A small image classifier, trained from scratch.
Model: 32-pixel images, norm batchnorm, activation leaky_relu, depths [8].
Training: soap at rate 0.0014, batches of 384.
Data: trained on stained colorectal tissue patches (NCT-CRC-HE-100K), 22605 training examples, 149.5 epochs.
Rows from block 4 of a small image classifier, named by matrix and row number. Each number is 128 + 24 x the weight over its row's rms, rounded and kept within 0 to 255. All counts start at 0.
After each channel's rows are labels from the 100 images, of 14848, where the channel reaches its highest value: "top examples" is what is common among them. Only what is clearly more common there than usual is listed. The data: stained colorectal tissue patches (NCT-CRC-HE-100K).
# pw: pointwise conv (model.blocks.4.pw.weight, 320x320x1x1), inputs 160-239

pw.8 [ 97 104 133  91 159 141 109 181  85 139 102 170  89 139 112 106 161 114 136 103 153 156 120 136 141 113 156 132 147 164 129 166 109 158 152  95 113 134  96  87 106 150  88 132 156 127 119  99 105 146 178 159 133 121 124 127 116 112 144 140  84 173  85  98  85 150 151 149  87 180 144 104 142 158 161 152 138 152 158 123]
top examples: tissue: mucus

pw.182 [145 134 107 165 131 123 101 158 124 119 136 126 116 144 143  86 117 123 128 125 118 117 112 193 116 148 143 107 163 117  91 127 156  93 110 108 145  97 106 145 146 129 147 117 102 106 110 126 140 131  89 130 142 128 143 115 158 134 126 159 124 135 115 171 153 105 145 105 112 156 139  98 122 121 120 179 152  81  89 168]
top examples: tissue: lymphocytes

pw.294 [ 94 147 129 116 140 164 129 161 147 125 140 122  91 125 166 150  99 121 127 131 122 112 135 124 138 146 109 126 136  93 113 125 137 121  80 125 120 147 124 136 168  69 138 123 141 132  95  96 116 157 129  75 108 140 126 134 146 188 138 138 136  81 145 121  99 116 157 154 126 128 143  89 144 148 128 140 102 151 140 126]
top examples: tissue: normal colon mucosa

pw.247 [104  99 124 123 150 134  93  86 112 149 150 124 116 159 147 101 151 150  83 147 122 148 139 146 133 157 146 110 109  94  97 110  97 131 150 139 144 128 118 175 140 118 112  89 141 103 136 184 134 153 120 109 130 144 123 111 106 140 115 124  71 152 113 156 178 106 143 133 132  87 123 130 145 125 170  79 125 169 155 110]
top examples: tissue: mucus; tissue: normal colon mucosa

pw.45 [121 121 108 147 114 120 139 108 129 158 164 115 124 145  94 114 111 116 103 102 115 169 153 126 100 111 136 122 147 156 138  95 120 144 146 122  92 130 124 128 176 118 117 111 135 155 109  60 130  87 103 163 165 114  84 135 136 137 123 124 133 153 115 105 125 123 121 141 121 157 116 111 147  66 123 133 103 140 100 106]
top examples: tissue: mucus; tissue: adipose tissue

pw.249 [ 99 165  91 121 116  95 111  94 113  96 147  73 118 136 157 126 124 137 135 126 140 111 126 113 114 114 149 116 178 150 132 165 106 116 108  86 148 155 144 153 140 133  97 101 105 140  95 110 163 164 102 148 139 176  90 140  73 130 116 144 129  93  96 128 135 136 115 139  98 109 151 123 131 156 119 115 126  73 124  99]
top examples: tissue: smooth muscle

pw.270 [144 164 143 122 138  68  94 173 102 103 165 153 114 136  73 117 162 127 130 138 153 115 114 146 164 123 111 131 123 111 135 106 124  98 114 112 114 126 143 132 105 151 143 110  95 119 162 123  90 155  68 158  94  97  95 154  64 122 143 146 122 174 163 142 151 161 126 144 123 137 129  97 144 108 145 116 128  94 153 106]
top examples: tissue: mucus

pw.286 [105 109 106 143  86 113 116 117 162 137 145 151 106 136  89 139 154 152 110 142 113 153 142 157 160  95 118 117 193 150 112 172 124 111 148 169 163 129 119 115 126 100 161 121 139 115 161 102 139  93 124 155 135 141 146 139 135 124 126 103 128 144  82 136 100 146 137 144 130 111 123 192 123 114 138  90 149 141 106 110]
top examples: tissue: mucus; tissue: adipose tissue

pw.140 [155  68 126 157 139  80 117 160 113  89 112 137 135 142 140 172 138 137 120 117  92  99 132 160 115 127 108 134 137 128 114 160 156 105 154 114 123  95  92 141 138 171 147 108 120 156 116 111 153 129 135 133 128  90 140  93 133 102 124 129  77  84  95  95 114 116 139  92 123 158 137 140 119  95 143 132 102 103 112 161]
top examples: tissue: lymphocytes

pw.232 [172 123 168 135 105 138 142  95 131 122 102 118 153 149 112 124  99 119 119 123 156 142 151 151 142 127 143 115 138 140 178 120 160 143 134 144 155 113 108 129  95 104 161 112 146 106 131 146 153 105 110 113 114 111 157 141 116 121 112 174  97 170 120  74 142 143 165 129  90 140 115 162 159 150 118  74 147 100 160 113]
top examples: tissue: normal colon mucosa

pw.274 [103 104 106 143  92 134 176 116 130 100 119 122 115 103 136 144 135 150 154 111  68 108 146 123 101 191 125 137 108 127 126 124  94 125 129 155 169 113  91 120 105 116 113 148  97 143 109 102 163 120 135 178 125 121  81 158  69 136 123 131 170  81 131 193 132 111 144 174 111 129 138 123 108 158 104 138 126 136 113 148]
top examples: tissue: lymphocytes

pw.129 [114 167 136 150 135 121 117 157 120 131 109 111 113  80 125 163 120 109  86 104 140 128 136 120 111 165 138 121 121 158 126  93 138  87 190 149 131 116 151 121 132  52 156 115 134 128 131 106 130 137 157 138 122 130 128 139 129  82 131 122 149  96  84 112 151 118 125 168 160 126 131 161 132 120 147 115 116 174 117 135]
top examples: tissue: mucus

pw.231 [116 160 115 140  82 139 117 134  72 137 131 116 112  95 125 131 113 130 147 120 120 149 121 183 135 123 145 135 143 109 145 144 139 116 124 130 126  97 126  89 154  95 102 129 131 121 134 113 117 130 136 162 139  98 194 129 118 118 129  90 131 146 127 133 119  93 137 111 113 167 151 114 135 153 164 145 176 114 124 102]
top examples: tissue: lymphocytes; tissue: normal colon mucosa

pw.175 [110 139 125 102 143 123  82  87 118 169  88 113 159  97 117 111  89 129  80 159 118 155 119 120 102 136 150 122 128 107 152 130 141 165  90  98 129 150 133 134 129 133 126 129 125 156 114 111 122 115 103 108 169 121 160 129 110  88 148 115 145 129 119 110 147  76 141  98 105 107  82 137 108 118 124 133  77 130 106 112]
top examples: tissue: cancer-associated stroma

pw.56 [136 107 134 144 113 136 135 158 126 148 143 145 129 123 130  84 103 157 105 122 132 153 134 134 129 164  95  96 127 110 118 104 145 111 118  88 214 116 152 129 155 108 130 139 137 151 112 141 122 118 112 148  83 121 173 109 131 121 118 123 198 110 122 141 137 111 111 153  90 137 131 128 129 124 126 142 134 156 145  76]
top examples: tissue: mucus

pw.103 [134 100  99 157 189 140 175 106 112 134 116 138 174 133 158 146 147 114 111 123 119 121 174  61 149 168 127 127 105  98 146 123 109 108 121 147 131 142 130 127  95  97 135 127 110 160 143 106 127  96 117 133 121 151 119 140 121 169  61  87 166 144 126 119 108  72 135 137 141 127 141 140 138 133 152 107 103 146 118 118]
top examples: tissue: tumour epithelium

pw.192 [155 123 122 113 153 141 157 160 131 142 149 106 119 126 129 134 105 165 135 130 120 117  85 135 120 161 135 118 159 137 131 101 113 143 101 133 136 152 127 116 116  85 109 131  91 159  80 155  96 108 116 168 156 137 181  73 159 136 126 105 153 101 130  88 137 128 151 126 119 178 156 160  60 139 139 135 133 150 127 113]
top examples: tissue: lymphocytes

pw.220 [127  91 117 165 156 124 122 162  98 124 133 179 134 115 177 164 136 133 120 106 134 120  71 107 109 116 123 163 125 141 175 127 156 135 138  92 111 130  89 165 114 143  82 100 135 128  95 127 153 116  91 129 154 123 107 146 136 160 129 128 115 139 106 124 103 104 139  92 109 119 114  96 130 103 130 152 155 138 121 107]
top examples: tissue: debris

pw.284 [133 110 100 154 132 147 112 169  89 139 107  42 134 139  61 153 112 128 103 127 122 111  97 110 138 148  94 108 147 113 112 124 137 101 113 136 136 126 134 177 173  94 113 143 123 115 177 100 148 126  90 115 141 126  98  99 133 109 171 116  99 145 132 124 148 175 141 165 129 114 137 125  87 124 144 143 101 121  91 120]
top examples: tissue: smooth muscle

pw.90 [140  97 109 100 156 117 152 121 107 179 136 169 125 134 153 141 100 113 121 118 135 123  99 103 157 128 126 189 135 140 166 180 115 135 115 134 101 137 106 117 138 119 117 147 139 114 118 142 103  80 101 103 128 147 106 122 162 167 121 120 154 116 117 104 106 126 129  72 150 180  97 131 110 157  81 120 130 126 115 187]
top examples: tissue: lymphocytes

pw.313 [141 146 129 117 103 109 178 176 116 124 102 139 115 141 173  90 124 123 152 147 117 118 124 136 128  95  77 100 146 124 108  98 116 118 139 109 167 139 142 119 119 158 169 122 126 150 115 156 132 147 133 106 148 124 115 150  93 143 176 121 131 101 149 137 178 167  77 118 139 120 110 149  90 108 149 140  58 167 131 106]
top examples: tissue: mucus

pw.154 [115 102  89 115 124 135 165 138 164 134 173 121 129 134 127 126 131 129 103 123 114 133 141 139 107 161 139 115 135 134 131 132 139 131  85 110  99 172 123 134 132 119 131 151 143 131 122 145 191 103 119  89 144 165 100 155 171 114 100 115 169  93 126 102 139 104 102 132 148  91 120 105 120 112  98 182 133 119 126 149]
top examples: tissue: lymphocytes; tissue: normal colon mucosa

pw.158 [120 134 137  73 125 109 101 161 119 143 105 133 107 119 151 127 108 120 138 133 154 114 141 119 124 179 133  91 157 153 161 131 134 137 153 126 131 135  70 133 107 124  71 123 110 131 101 114 131 113 127 142 112 116 120 121  92 123 168 123 153 151  94 103  82 118 130 142 143 116 167 155 140 123 129 123 103 123 118 123]
top examples: tissue: mucus

pw.200 [158 134 139 157 145 140 135  88 112 141  92  78  97  82 113 122  79 109  99 177 109 146 144  98 123 117 104 135  99 140 182 124 130 121  61  96 146 157 120 129 144  66 140 111 124 145 141 128 169 114 109 108 121 129 126 124 150 115 134 104 114 120  90 125  94 186 123 141 132 131 137 131 142 142 104 100 122 125  81 141]
top examples: tissue: smooth muscle; tissue: normal colon mucosa

pw.12 [188 115 130 121 150 143 135 163 124 143 157 113 144 110 126 127 153 146 107 133 115 103 151 142 117 118 152 124 141 109 150 197 116 123 117 106 152 120 108 109 146 153 103 106 152 112  97 131 118 112  90 120 116 141 129 143  76 127 101 106 130  91 147 195 130 143 164 107 143 129 124 113 163 103 125 135 132  93 159 102]
top examples: tissue: lymphocytes

pw.27 [126 129 164 139 124 135 122 145 136 143 135 112 145 136 153 156 131 144 108 143 107 150 141 137 108 107 110 152 147 117 189 138 102 158 111  63 144 127 104  83 136  88 152 131 131 124 122 132 127 142 102 165 113 138 142 108 119 138 117 122 171 145 117 108 164 134 110 145 132  91 140 144 166 134 129 106 121 112  96 152]
top examples: tissue: smooth muscle

pw.101 [145 106 151 136 112 133 151  71 126 132 159 161 132 140 110 139 126 152 127 148 104 148 118 109 139 112 136 123 164 127  78  97 126 130 150 162 133  98  90 119 147 135 118 100 144 175  87 131  93  96 100 129 120 144 155 108 140 125 127 126 127 143 115 100 141  96 136 130 131 141 137 153 111 132  92 137  83 103  94 145]
top examples: tissue: lymphocytes; tissue: normal colon mucosa

pw.297 [125 101 136 103 155 142 128 100  99 100 139 123 150 134  96 144 146 164 173 133 106 105 162 134 117 108 109 132 164 140 137 165  97 100 155 159  77 110 139 156 164 132 138 129 128 111 130 151 165 141 119 138 100 154 158 147 115 134 120 122 148 136 132 105 149 146 184 126 168 122 141 140 165 143 127  96  94 152 102 107]
top examples: tissue: tumour epithelium

pw.130 [ 98 109 117 121 100 139  93 103 123 165  99 137 129 128 178 190 150 125 115 115 117 147 153  86 144  81 164 145 121 173 110 115 133 136 118 103 112 119 100 106 111 139 127 147  93 121 172 147 138  88  83 129 128 141 123 122  93 116 109 108 152 110 107 129 161 162  97 130 110 130 149 122 120 131 114  95 133 163 100 145]
top examples: tissue: normal colon mucosa

pw.310 [117  94 100 134 117 123 124 126  95 109 129 149 102 125 134 122 120 134 131 120  88 168 144 150  74  68  71 101 161 150 164 103  87  88 119 127 149 152 158 140 129 110 118 113 135 129 155 158 114 144 161  98 132 145 149 106 128 142 156 123 113  90 149  95  92 128  91 116 122 164 176  90 138 135  87  88 164 136  85 105]
top examples: tissue: cancer-associated stroma

pw.224 [135 145 134  91 141 118 114 102 139 127  99  96 118  86 123 156 187 137 153 126 111 122 148 112  91 169 114  94 128 134 108 115 131 145 126 163  89 126 128  97 130 168 122 120 131 142 106  94 120 104 127 135 108 132 113 118 128 120 124 119 136 113  95 100 190 119 113 102 103 101  94 120 161 128  94 158 150 135  82 164]
top examples: tissue: lymphocytes

pw.254 [132  74  97 110  84 109 121 160 140 101 156 132 134 122 118 133 119 144 131 129 130 167 167 171 179 127 161 132 127 154 110 113 118 168 136 137 176  99 148 116 102 131 149 127 150 107 120 134 154  84 116 138 152 125 116 140 124 131 122 141 171 141 129 131  99 110 133 144  94 126 139  97 129 142 121 116 116 167 122 128]
top examples: tissue: mucus; tissue: normal colon mucosa

pw.245 [127 105 145 141 137 124 186 164 120 116 121 132 131 139 135 166  86 121 136 125 133 145 130 131 153  92 157 114 185 121 149  88 122 173 119  69 128 135  99 136  93 132 170 139 157 114 152  85 118 164 132  97 156  77 136  94 127 150 116  90 127 132 112  95 144 109 112 122 162 132 121 146 116 124 128 156 158 123 155  56]
top examples: tissue: debris

pw.108 [151 119 176 155 135 146 119 114 103 143 139 187 132 166 122 124 106 154 102 141  87 146  87 106  95 172 105 130 110 108 103 109 129 180 111 105 136 136 118 119 135  86  96 120 159 112  97 130  73 121 145 137 152 138 114 115 142 132 147  92 121 120 123 152 106 159 117 140 140  92 144 123 120 128 122 158  91 140 149 142]
top examples: tissue: normal colon mucosa

pw.114 [121 125 157 102 167  93  97 119 114 121 129 111 129 132 133 176 137 171 132 132 133 105 130 121 152 117  98 141 125 107 118 156 112 144 123 208 121 115 135 128 113  85 162 170 128 101 166 148  98 166 149 105 166 162  89 130  97 107 106 132 145 115 123 149 143 126 112 127 114 134 124  95 135 102 143 105 112 145 108 162]
top examples: tissue: tumour epithelium

pw.266 [121 106 133 138 148 127 129 121 124 129 116 115 121 114 136 144 150 128 139 116 101  95 123 150 164 129 151 148 125 157  81 129 127 115 153 116 175 132 164 106 107 133 140 128 130 144 116  90 150 111 143 132 107 118 108 144 147 113  82 123 168 162 127 111  75 151 133 105 118 118 129 156 136 142 137  93 171  92 133 140]
top examples: tissue: adipose tissue

pw.169 [ 89 130 151 117 122 153 146 130 122 142  90 115 153 129 124 137 156  77 114 109 133 149 138 111 146 122 135 152 169 115 130 127 134 137 117 133  81 150 105 104 102 104 137 108  95 125 135 109 124 123 122 157 109 152 139 157  89 152 107  88 110 104  79 148  97 150 151 107 133 137 130 123 148  93 117 151 138 130 191 100]
top examples: tissue: lymphocytes

pw.87 [158 148 138 189  97 103 135 131 143 124 133 136 121 121 170 123 162 139 132 142 119  90 122 135 132  96 154 149 119 127 116 101 160 151 100 162 118 141 104 138 113 120 105 154 180 103 102 125 147 155 126 125 107 103 133 109 190 125 118 142 152 148 138 128 121 101 138 108 144  99 139 101 155 224 165 142 108 138 147 134]
top examples: tissue: normal colon mucosa

pw.191 [125  80 132 102 149 121 140 108 144 132 130 124 137 105 130 132 100 123 127 124 143 158 104 112 116 156 151 166 138 110  99 149  93 157 148 129 132 114 129 117 143 106 106  95 136 120 119  72 118 131 142 128 146 118 125 122 150 132 115  95 139 125 101 113 130 131 161 100 124 174 105 126  88 108 126 153  98 153 119 129]
top examples: tissue: normal colon mucosa

pw.116 [146 110 103 132 105 162 116 134 109 161 123 137 148 139 136 121 117 123 126  97 136 108 118 128 164 117 115  90 156 101 105 126 159 122 143 114 130 144  82 144 190  97  96 122 109 145 126 174 146 115 161 155 132 145 143 116 125 113 134 134 149 127 164 134 114 114 130 149 161 129 112 148 116 140 147 128 143 113  68 118]
top examples: tissue: lymphocytes

pw.31 [125 108 136 106  88 122 133  81 117 148  97 115 140 121  84 147 132 117  96 146  88 161 176 103 161  93 161 131 109 112 138 150 108 121 115  92 107 120 125 145  99  92 112  93 100 153 101 157 113 147 172 118  94 134  96 153 106 126 145 109 132 104 133  92 152 102  93  99 140 120 143 149 128 105 118 137 101 137 121 110]
top examples: tissue: smooth muscle

pw.60 [117 130 121 102 146 129 142 171 122 106 141 173 130 149 108 117 121 110 125 115 109 121 169 136 157 103 124 126 138 171 128 148 115  87  80 131 124 133 124 148 135 119 134 119 151 123 108 141 118 115  74 101  97 137 110  93 138  97 125 106  94  66 118 107  90 116  86 125  89 164 131 139 115 135 152 114 115  83 100 151]
top examples: tissue: lymphocytes; tissue: normal colon mucosa

pw.69 [163 123 101 146 125 150 160 159 130 123 127 108 139 106 114 137 137 135 135 110 158 122 131 126 123 124 158 135 121 125 167  86 134 108 178 149 115 107 124 115 181 132 128 133 167 115 133 125 124 130 129  95 143 146  92 135  88 128 118 118 125 151 163 108 138 109 103  72 125 134 138 122 144 107 132 149 118 140  95 125]
top examples: tissue: mucus

pw.51 [111 132 132 117 150 148 169 119 101 133 127  97  98 143 145  91 133 127 130 119 128 143 139 121 122 156  84  99 154 134 119 124 114 131 111 109 149 112 123 131 173 118 130 143 157 136 133  63 127 143 149 108 140 114 101 134  95 126 118 154 159 162  86 173 115 155 144 137 115 141 156 132 137 111  86 144 134 140 146 117]
top examples: tissue: lymphocytes; tissue: normal colon mucosa

pw.122 [ 67  66 141 159 145 139 107 141 127  99 172 137 124 121 126  93 144 148 158 133  99 185 141 111  91 173 105 154 173 145 109  88  96 110 121 130 150 124  93 164 189 116 143 144 130 166 125  84 112 147 101 121 133 141 117 147 150 145 145 123 152 145 112  98 144  54 132  91  93 123 149 144 138 105 158 121 170 108 182 171]
top examples: tissue: mucus

pw.195 [134 152 213  79 105 146 136 157 155 136 118 162 120 139 102 116 171 131 164 132 101  98 136 108 138 129 153 122 120 106 118 152 159 133 139 153 137 120  87 155 117 121 125  86 133 142 135 147 125 145  91 145 121 130 158 121  93 120 172 104 128 136 121 106 115 120 107 139 153  94 131  88 144 119 125 152 119 143 110  95]
top examples: tissue: normal colon mucosa

pw.208 [111 141 151  96 142 167 122 104 105 147 139  99  78  91  91 156 112 130 125 121 106 111 104 114 133 149  89 126 170 152 131 104 105 117 123 166 123 141 136 104  85 149 103 163 145 157 148 122 115 100 100 145 117  84  87 112 115 135 128 118 106 104  75 113 112 105 123 120 128 101 137 108 137 177 151 104 112 160 150 113]
top examples: tissue: lymphocytes; tissue: debris

pw.304 [111 134  87 120 124 105 115 106 104 179  98 162 155 149  85 122 142 137 158 140 159 149 126 101 121 122 134 106 115 121 131 136 100 199 120 105 145 134 139 136 128  93 126 124 150 126 138 113 120 113 100 108 103 140 144 108 107 135 188 115 103  92 122 116 151 116 107 125 145 133 149 100 125 137 122 108 113 134 108 120]
top examples: tissue: mucus

pw.145 [110 152  97 106 127  84 114 138 134 136 132 180 138 136 131 128 146 101 116 112 127 101 121 119 120  57 143 100 130 146 137 121 112 104 138 134 118 119 120 100 132  90 142 108 117 176  95  89 114 135 120 121 149 126 127 170 108  84 170 142 124 128 106 111  83 130 133 160 139 122 156 145 130  94 155 144  77 163 127  94]
top examples: tissue: mucus

pw.186 [133 115  98 112 114 166 113 121 130 112  89 124 111 157 164 145 106 181 115 160 175 134 134  98 178 114  98 152 135 113 171 106 193 138 114 109 145  95 104 105 111 132 105 114 115 166 103 125 105 119 170 117 136 146 112 168 132 153 152 101 148 124 145 148 135  98 140 112 137 124 158 111 112 136 121 120 107 105 148 166]
top examples: tissue: mucus

pw.223 [114  97 145 102 109 108 156 158 121 135 154 123  99 136 122  96 152 146 127 128 124 104 115 114  86 112 162 146 105 100 141 148 191 101 101 129 130 179 129 129 147 126 149 113 123 124 120 134 110 130 108 105 147 102 178 128 148 148 127  80 111  82 133 111 165 129 158 122 157 148 123 119 138 163 108  95 145  81 157 140]
top examples: tissue: lymphocytes

pw.162 [105 122 162 151 123 119 131  79 149 137 110 157 155 116 148 116 147 152 132 140 116 101 137 123 162 110 113 116 135 141 116  89 119 151 118 126 106 155 103  96 122  95 129 153 128 157 141  92 100  90 119 102 136 122 133 135 117 134 100 138 130 131 121 129 153 126 113 138 115 153 109 120 103 117 136 160 152 126  90 115]
top examples: tissue: normal colon mucosa

pw.227 [136 101 102 116 155 123 156 153 116 145 121 121  96  89 110 104 135 133 154 142 139 130 136  81 120 152 165  94  76 131 155 100 123 108 134 138  75 111 131 123 119 100 119 175 103 139 153 111 131 105 108 142 130 112  87 150 110 130 130 129 117 149  98 147 155 144 118 150  99 154 122 101 152 103 126 135 137 138 131 168]
top examples: tissue: adipose tissue