Weights of a small image classifier.
Model: 0.907M parameters, norm batchnorm, activation leaky_relu, patch size 4, depths [8], widths [320].
Data: trained on stained colorectal tissue patches (NCT-CRC-HE-100K), 22605 training examples.
Rows from block 2 of a small image classifier, named by matrix and row number. Each number is 500 + 40 x the weight over its row's rms, rounded and kept within 0 to 999. All counts start at 0. Numbers have three digits each.
After each channel's rows are labels from the 100 images, of 14848, where the channel reaches its highest value: "strongest on" is what is common among them. Only what is clearly more common there than usual is listed. The data: stained colorectal tissue patches (NCT-CRC-HE-100K).
# pw: pointwise conv (model.blocks.2.pw.weight, 320x320x1x1), inputs 0-45

pw.162:537441543544569559489487469453482474528416526431492418503492580458506505480479487438501445485522481573537455467555573585552555503469561535
strongest on: tissue: adipose tissue

pw.135:533477481502512528453539480416429592556508539524500430481516484520449468459461478540540459528436510460536529546470559536494516545440441516
strongest on: tissue: adipose tissue

pw.122:559399469428475410525448445518525526503475448456501497509458544474490500454510499505486493433453507504491512502498468497515478444451484506
strongest on: tissue: adipose tissue

pw.316:564542513546500494496530569465477473582506488500530551584541535434439477497465538509513429484559492503476470495539538538474503454432483500
strongest on: tissue: tumour epithelium

pw.228:426565519418548561474497510516508503538487432471494466505495508536525515506371458517497476557531513496574424533429531537488428478459494506
strongest on: tissue: mucus

pw.142:497402611500595499517489543470544571519501547476464481480434494534506446490526526510529483566552466516504513497502461572553484552471538530
strongest on: tissue: adipose tissue

pw.304:506422533526567557495468538541466500478512459490498490573525465507515453536488472442527530505570463472450496488546570499422537443572537488
strongest on: tissue: normal colon mucosa; tissue: lymphocytes

pw.121:511520544441499588514560448514470493560500426493475591507503494492548465513513484516479477509521443477524522567501459478525502511500443466
strongest on: tissue: adipose tissue

pw.113:487479503535483527467587462471590492489478522587496449449413566497494479455593474499452556493547507528538511549535469461462464523424592497
strongest on: tissue: mucus

pw.208:469392493523493479565525406472531469527552520553574551485443488503484506487468600467552510504515500511479466513490537553511456486493491430
strongest on: tissue: adipose tissue

pw.95:518543485562613468479559554503502472491500497485507465517519513490506468562496456510543539492491502485554503586519486477510523535484448454
strongest on: tissue: normal colon mucosa

pw.305:472495474550476496470531529590491535501533556524518419498524415483496493560521527549525539495475533597482554543542440506469451472495508502
strongest on: tissue: adipose tissue; tissue: mucus

pw.291:478569471514546479439519505490511467484529479465484517530489487474508561496396545524495457511502536545464459514499555465443506456552521423
strongest on: tissue: adipose tissue

pw.80:486503453513453492576499463528514408570521531561460537523470453499515418488345528483478506546543581562479550491550447502557495421547537508
strongest on: tissue: mucus; tissue: adipose tissue

pw.281:544548446488467464507492543474541559482413483513529454493496557495471537500483519451485428583530553472551530482485489551496484534413476499
strongest on: tissue: lymphocytes

pw.176:539479433569472485507514504444549493494447517463502447565576500462494551483414490514510541609500497507574537448476476519478448508481529468
strongest on: tissue: normal colon mucosa; tissue: tumour epithelium

pw.232:527444570540612507484476521496520519481539488572566459495491480509539480548474559493534475446466444488504525460504459489530484424490504486
strongest on: tissue: adipose tissue

pw.35:534554503533524505501431556554535456571488569505490427440501483488467471536482569500494463511424483563546506528486470504484526533516451513
strongest on: tissue: adipose tissue; tissue: mucus

pw.189:494483497511518457430499450485438444486531464456466520475462485468428472553450493500521534443550513517517554487545484475442482558524536500
strongest on: tissue: mucus

pw.250:549567547479465550479563498533546509522561388606495417495527486429463476456520572507512510443488499499532466509473484479532577541529458441
strongest on: tissue: adipose tissue

pw.195:495575479536467520513457510492448536458429458496617497495502525530514455527542554485550511538536437482580530489502525519494549487518487530
strongest on: tissue: normal colon mucosa

pw.132:474498529484524514591481494562466535530510481491487437501471505516450480487459514458523545463518445471463488488503592465507540440486529467
strongest on: tissue: normal colon mucosa

pw.252:468493532530530476511497494475436467450446485511509438489482419466518581410523524543454477536492543497573473539487501466462482579474496524
strongest on: tissue: tumour epithelium

pw.152:492491479492440536477475501570466471525491479548506468534523534493475504511473443463543500611550486658495501478508446475456523469470455513
strongest on: tissue: adipose tissue

pw.4:551531465500487476483480491446503469522520469558458549499476506485508404533498505436580519411564551499497485469469496481484549492460403447
strongest on: tissue: lymphocytes; tissue: normal colon mucosa

pw.201:512491487504499526403542517548454454556552481493576416528490580491456471583509513534496571491494496543584498497555481508522504502513500489
strongest on: tissue: mucus

pw.17:557477507479434465531546464529470467449515558553509536522487586465456483487574530503476458503514459525539495531488504487478567568465526514
strongest on: tissue: lymphocytes

pw.230:612524537523499465499498504475455439437520461517506472478486585560454514435429467473524441550422471484508440465471556537567480488537487511
strongest on: tissue: adipose tissue

pw.249:428398518463530487471503552384499491548513479529513546565513515428459497459416528480571448485532428503449477494548454504556490516454489496
strongest on: tissue: normal colon mucosa

pw.296:530515470434465470528480474577492501496437484531506489530519483479464460467392541495452457489486447495447485456489441485484440450465513566
strongest on: tissue: normal colon mucosa

pw.71:500514553451492431439589522434484484463517541468509445493516399464460458467462465434492506449427477439436466464538503514490520504534573466
strongest on: tissue: normal colon mucosa; tissue: tumour epithelium

pw.256:455530523513506535392527557484453481525465503539503428512446459445538520508403512479417529451448476510476546540504463411492468491490517548
strongest on: tissue: mucus

pw.39:526476475575510473546465510489453451448554504426528426569578437481522502605591539496484529518495519490553512569503499489495492513503524587
strongest on: tissue: mucus; tissue: normal colon mucosa

pw.258:477483635460491516476465515468495490532560495432477441482528468438601449475549496443488457545523505444497508519509519501523550411535494439
strongest on: tissue: tumour epithelium

pw.159:517578558467600465542584534544488530500433552522490499469474526485529495523451529468572475443524524465472573574479498479504488525502463488
strongest on: tissue: normal colon mucosa

pw.78:599492464501470490502438559531502477524519444568464441480513452620472518507383494558465418541498522517550498489504529539489518497517444488
strongest on: tissue: normal colon mucosa

pw.196:526398450524561505499463519517538519439485510474526529433526456494474503519449488562523533579422484501413524521518479505523503552539546530
strongest on: tissue: normal colon mucosa

pw.81:500588467509528520506467540464581524503478487514508485447539507507439589490489548479559457351456472414542452489508510514502542473544523497
strongest on: tissue: lymphocytes

pw.319:488518553432535489500507490485499573531514460544502456497461525540507467542463472524535526473560460484524500492523568534486490509439445473
strongest on: tissue: normal colon mucosa

pw.157:524517503536503491486482487543487483559499550470485525527503505376423516532443470486501525479491472631541480506505524457528522469556532450
strongest on: tissue: adipose tissue

pw.77:569482455469507562531469517480562488469501520528519511514508518400469466495516511511467461474522476510502529463531472487499442512413532490
strongest on: tissue: tumour epithelium

pw.156:487506526574620544479576504456529537532451504557536522464465507582518428520506452542555515530493508530556485480476484473417500488507396494
strongest on: tissue: mucus; tissue: normal colon mucosa

pw.67:463502576602528480472545498510517498533506555515491530557498549472477483547431511510413419469479544515466481587558493540495485469457566492
strongest on: tissue: adipose tissue

pw.280:529514511529502464523469512511593564530561488474497441459549518579428597521513512479506525530512430527565498533589482539548524450513498506
strongest on: tissue: adipose tissue

pw.11:518440519410628440501561520491540508547474528530562434419528458520481407505466456499457496515467490508477507564501501462535518489533584578
strongest on: tissue: mucus

pw.289:489488485474516530507493484522541519433488602535470539451495585526515495488592458559512442520403463497441495546558517495572547518522562534
strongest on: tissue: adipose tissue

pw.303:512567481485465467485516479447462477446478498506542469490494485564394380484468514536475452473518579508535422535474485524466477491493556402
strongest on: tissue: lymphocytes; tissue: normal colon mucosa

pw.41:493534528521528532527521567533486565539516497491517497553512536532481486454464469509531459514566509387546462436506490502506482509434525540
strongest on: tissue: normal colon mucosa

pw.148:565552514501460523550511527512522470477520550523521494540596517430502562437458512469573455523512541491483512416494476515476555531450539520
strongest on: tissue: normal colon mucosa

pw.134:491493567547512460485505477499506502486490467474509462514486530567458455531490508440554563529504513466488547533463447542431445523455506384
strongest on: tissue: normal colon mucosa; tissue: mucus

pw.239:535469530502525443531511503531535483460554562522484523523515470454449450501477532500459511525551503532505468502606544504584548487507482455
strongest on: tissue: normal colon mucosa

pw.170:493419469471526462535473533435555524564479509485501506567493425534482497477447469554541506531481458421520528518480541528484511472467452529
strongest on: tissue: tumour epithelium

pw.76:484498528480550479436522478493482510520399477458548425500471524482509557505417489536504476441493518537436487489485493475480471455494526540
strongest on: tissue: mucus; tissue: adipose tissue

pw.44:475544407481506509544493521508504466545558463527496470489477507511530450508484510477504475554514411547437445547480510483491528518516425491
strongest on: tissue: normal colon mucosa

pw.306:583542451469531594476511448568543495448497514466487422452518529524541462488550469514474567527504493460509523561461460437569489474467425529
strongest on: tissue: lymphocytes

pw.20:477413500455537496490546459508411482521528460516474478500482512550442465471541483424443533498513481465493501616485494565461462503480550546
strongest on: tissue: normal colon mucosa

pw.24:462520465424419505503448451554558530509511476502501497516529497501435540441444486483525498493487424523471511454544508539526528568499491514
strongest on: tissue: normal colon mucosa

pw.12:484478456511516481570416489520457519529544476595589480523476510459443526553553501517477415428489545556475521517439472523465530518466501495
strongest on: tissue: mucus; tissue: adipose tissue

pw.116:492525508545473418460403522463562431497488482533501493495470486465495484509504489459464518481467480523543498506493466508456494563500556480
strongest on: tissue: mucus

pw.99:449461477499554481491420509560463529478534522485495444563484449479470448521483463468545464481499531497467454440480502482430543492516491480
strongest on: tissue: normal colon mucosa

pw.29:502510534535454518526470465510552521566450525527540498525450532543480566532410443485499526440536527540505479469475536515521496478447450541
strongest on: tissue: adipose tissue

pw.83:498472471534522474495552516499454489518455472441407488525524498497522501459420473443542460533501475456492599454453528475492519475556525480
strongest on: tissue: adipose tissue

pw.146:441544545504457517493478513518481539545510612487525513490477483459506484502551407520532499545461428537493487496472501544585419493558508467
strongest on: tissue: normal colon mucosa

pw.66:543492497464485556527459509511606517459553472434432516481535477419502503428498482587498493520485553476510456534571452540505502501462562517
strongest on: tissue: normal colon mucosa

pw.259:451421441562482497591552457494484517552460504507579449501483553405492493542555550450494447447477454513505486528497450530484484488438565474
strongest on: tissue: adipose tissue

pw.225:479493533445498520534529494469493530542404525476523489462481507476531458572473478491511542539440515494547474561447486526545459499428535479
strongest on: tissue: adipose tissue

pw.302:532435553402439520462483449472563565483511491465512521460483544406559427475499439519479554497435473520486511514457463518562459473510522554
strongest on: tissue: adipose tissue

pw.65:454474497537535533504517550432501512496473498504543485443481491489554506446481507481481505471465526479523557511446523500490554615517583530
strongest on: tissue: normal colon mucosa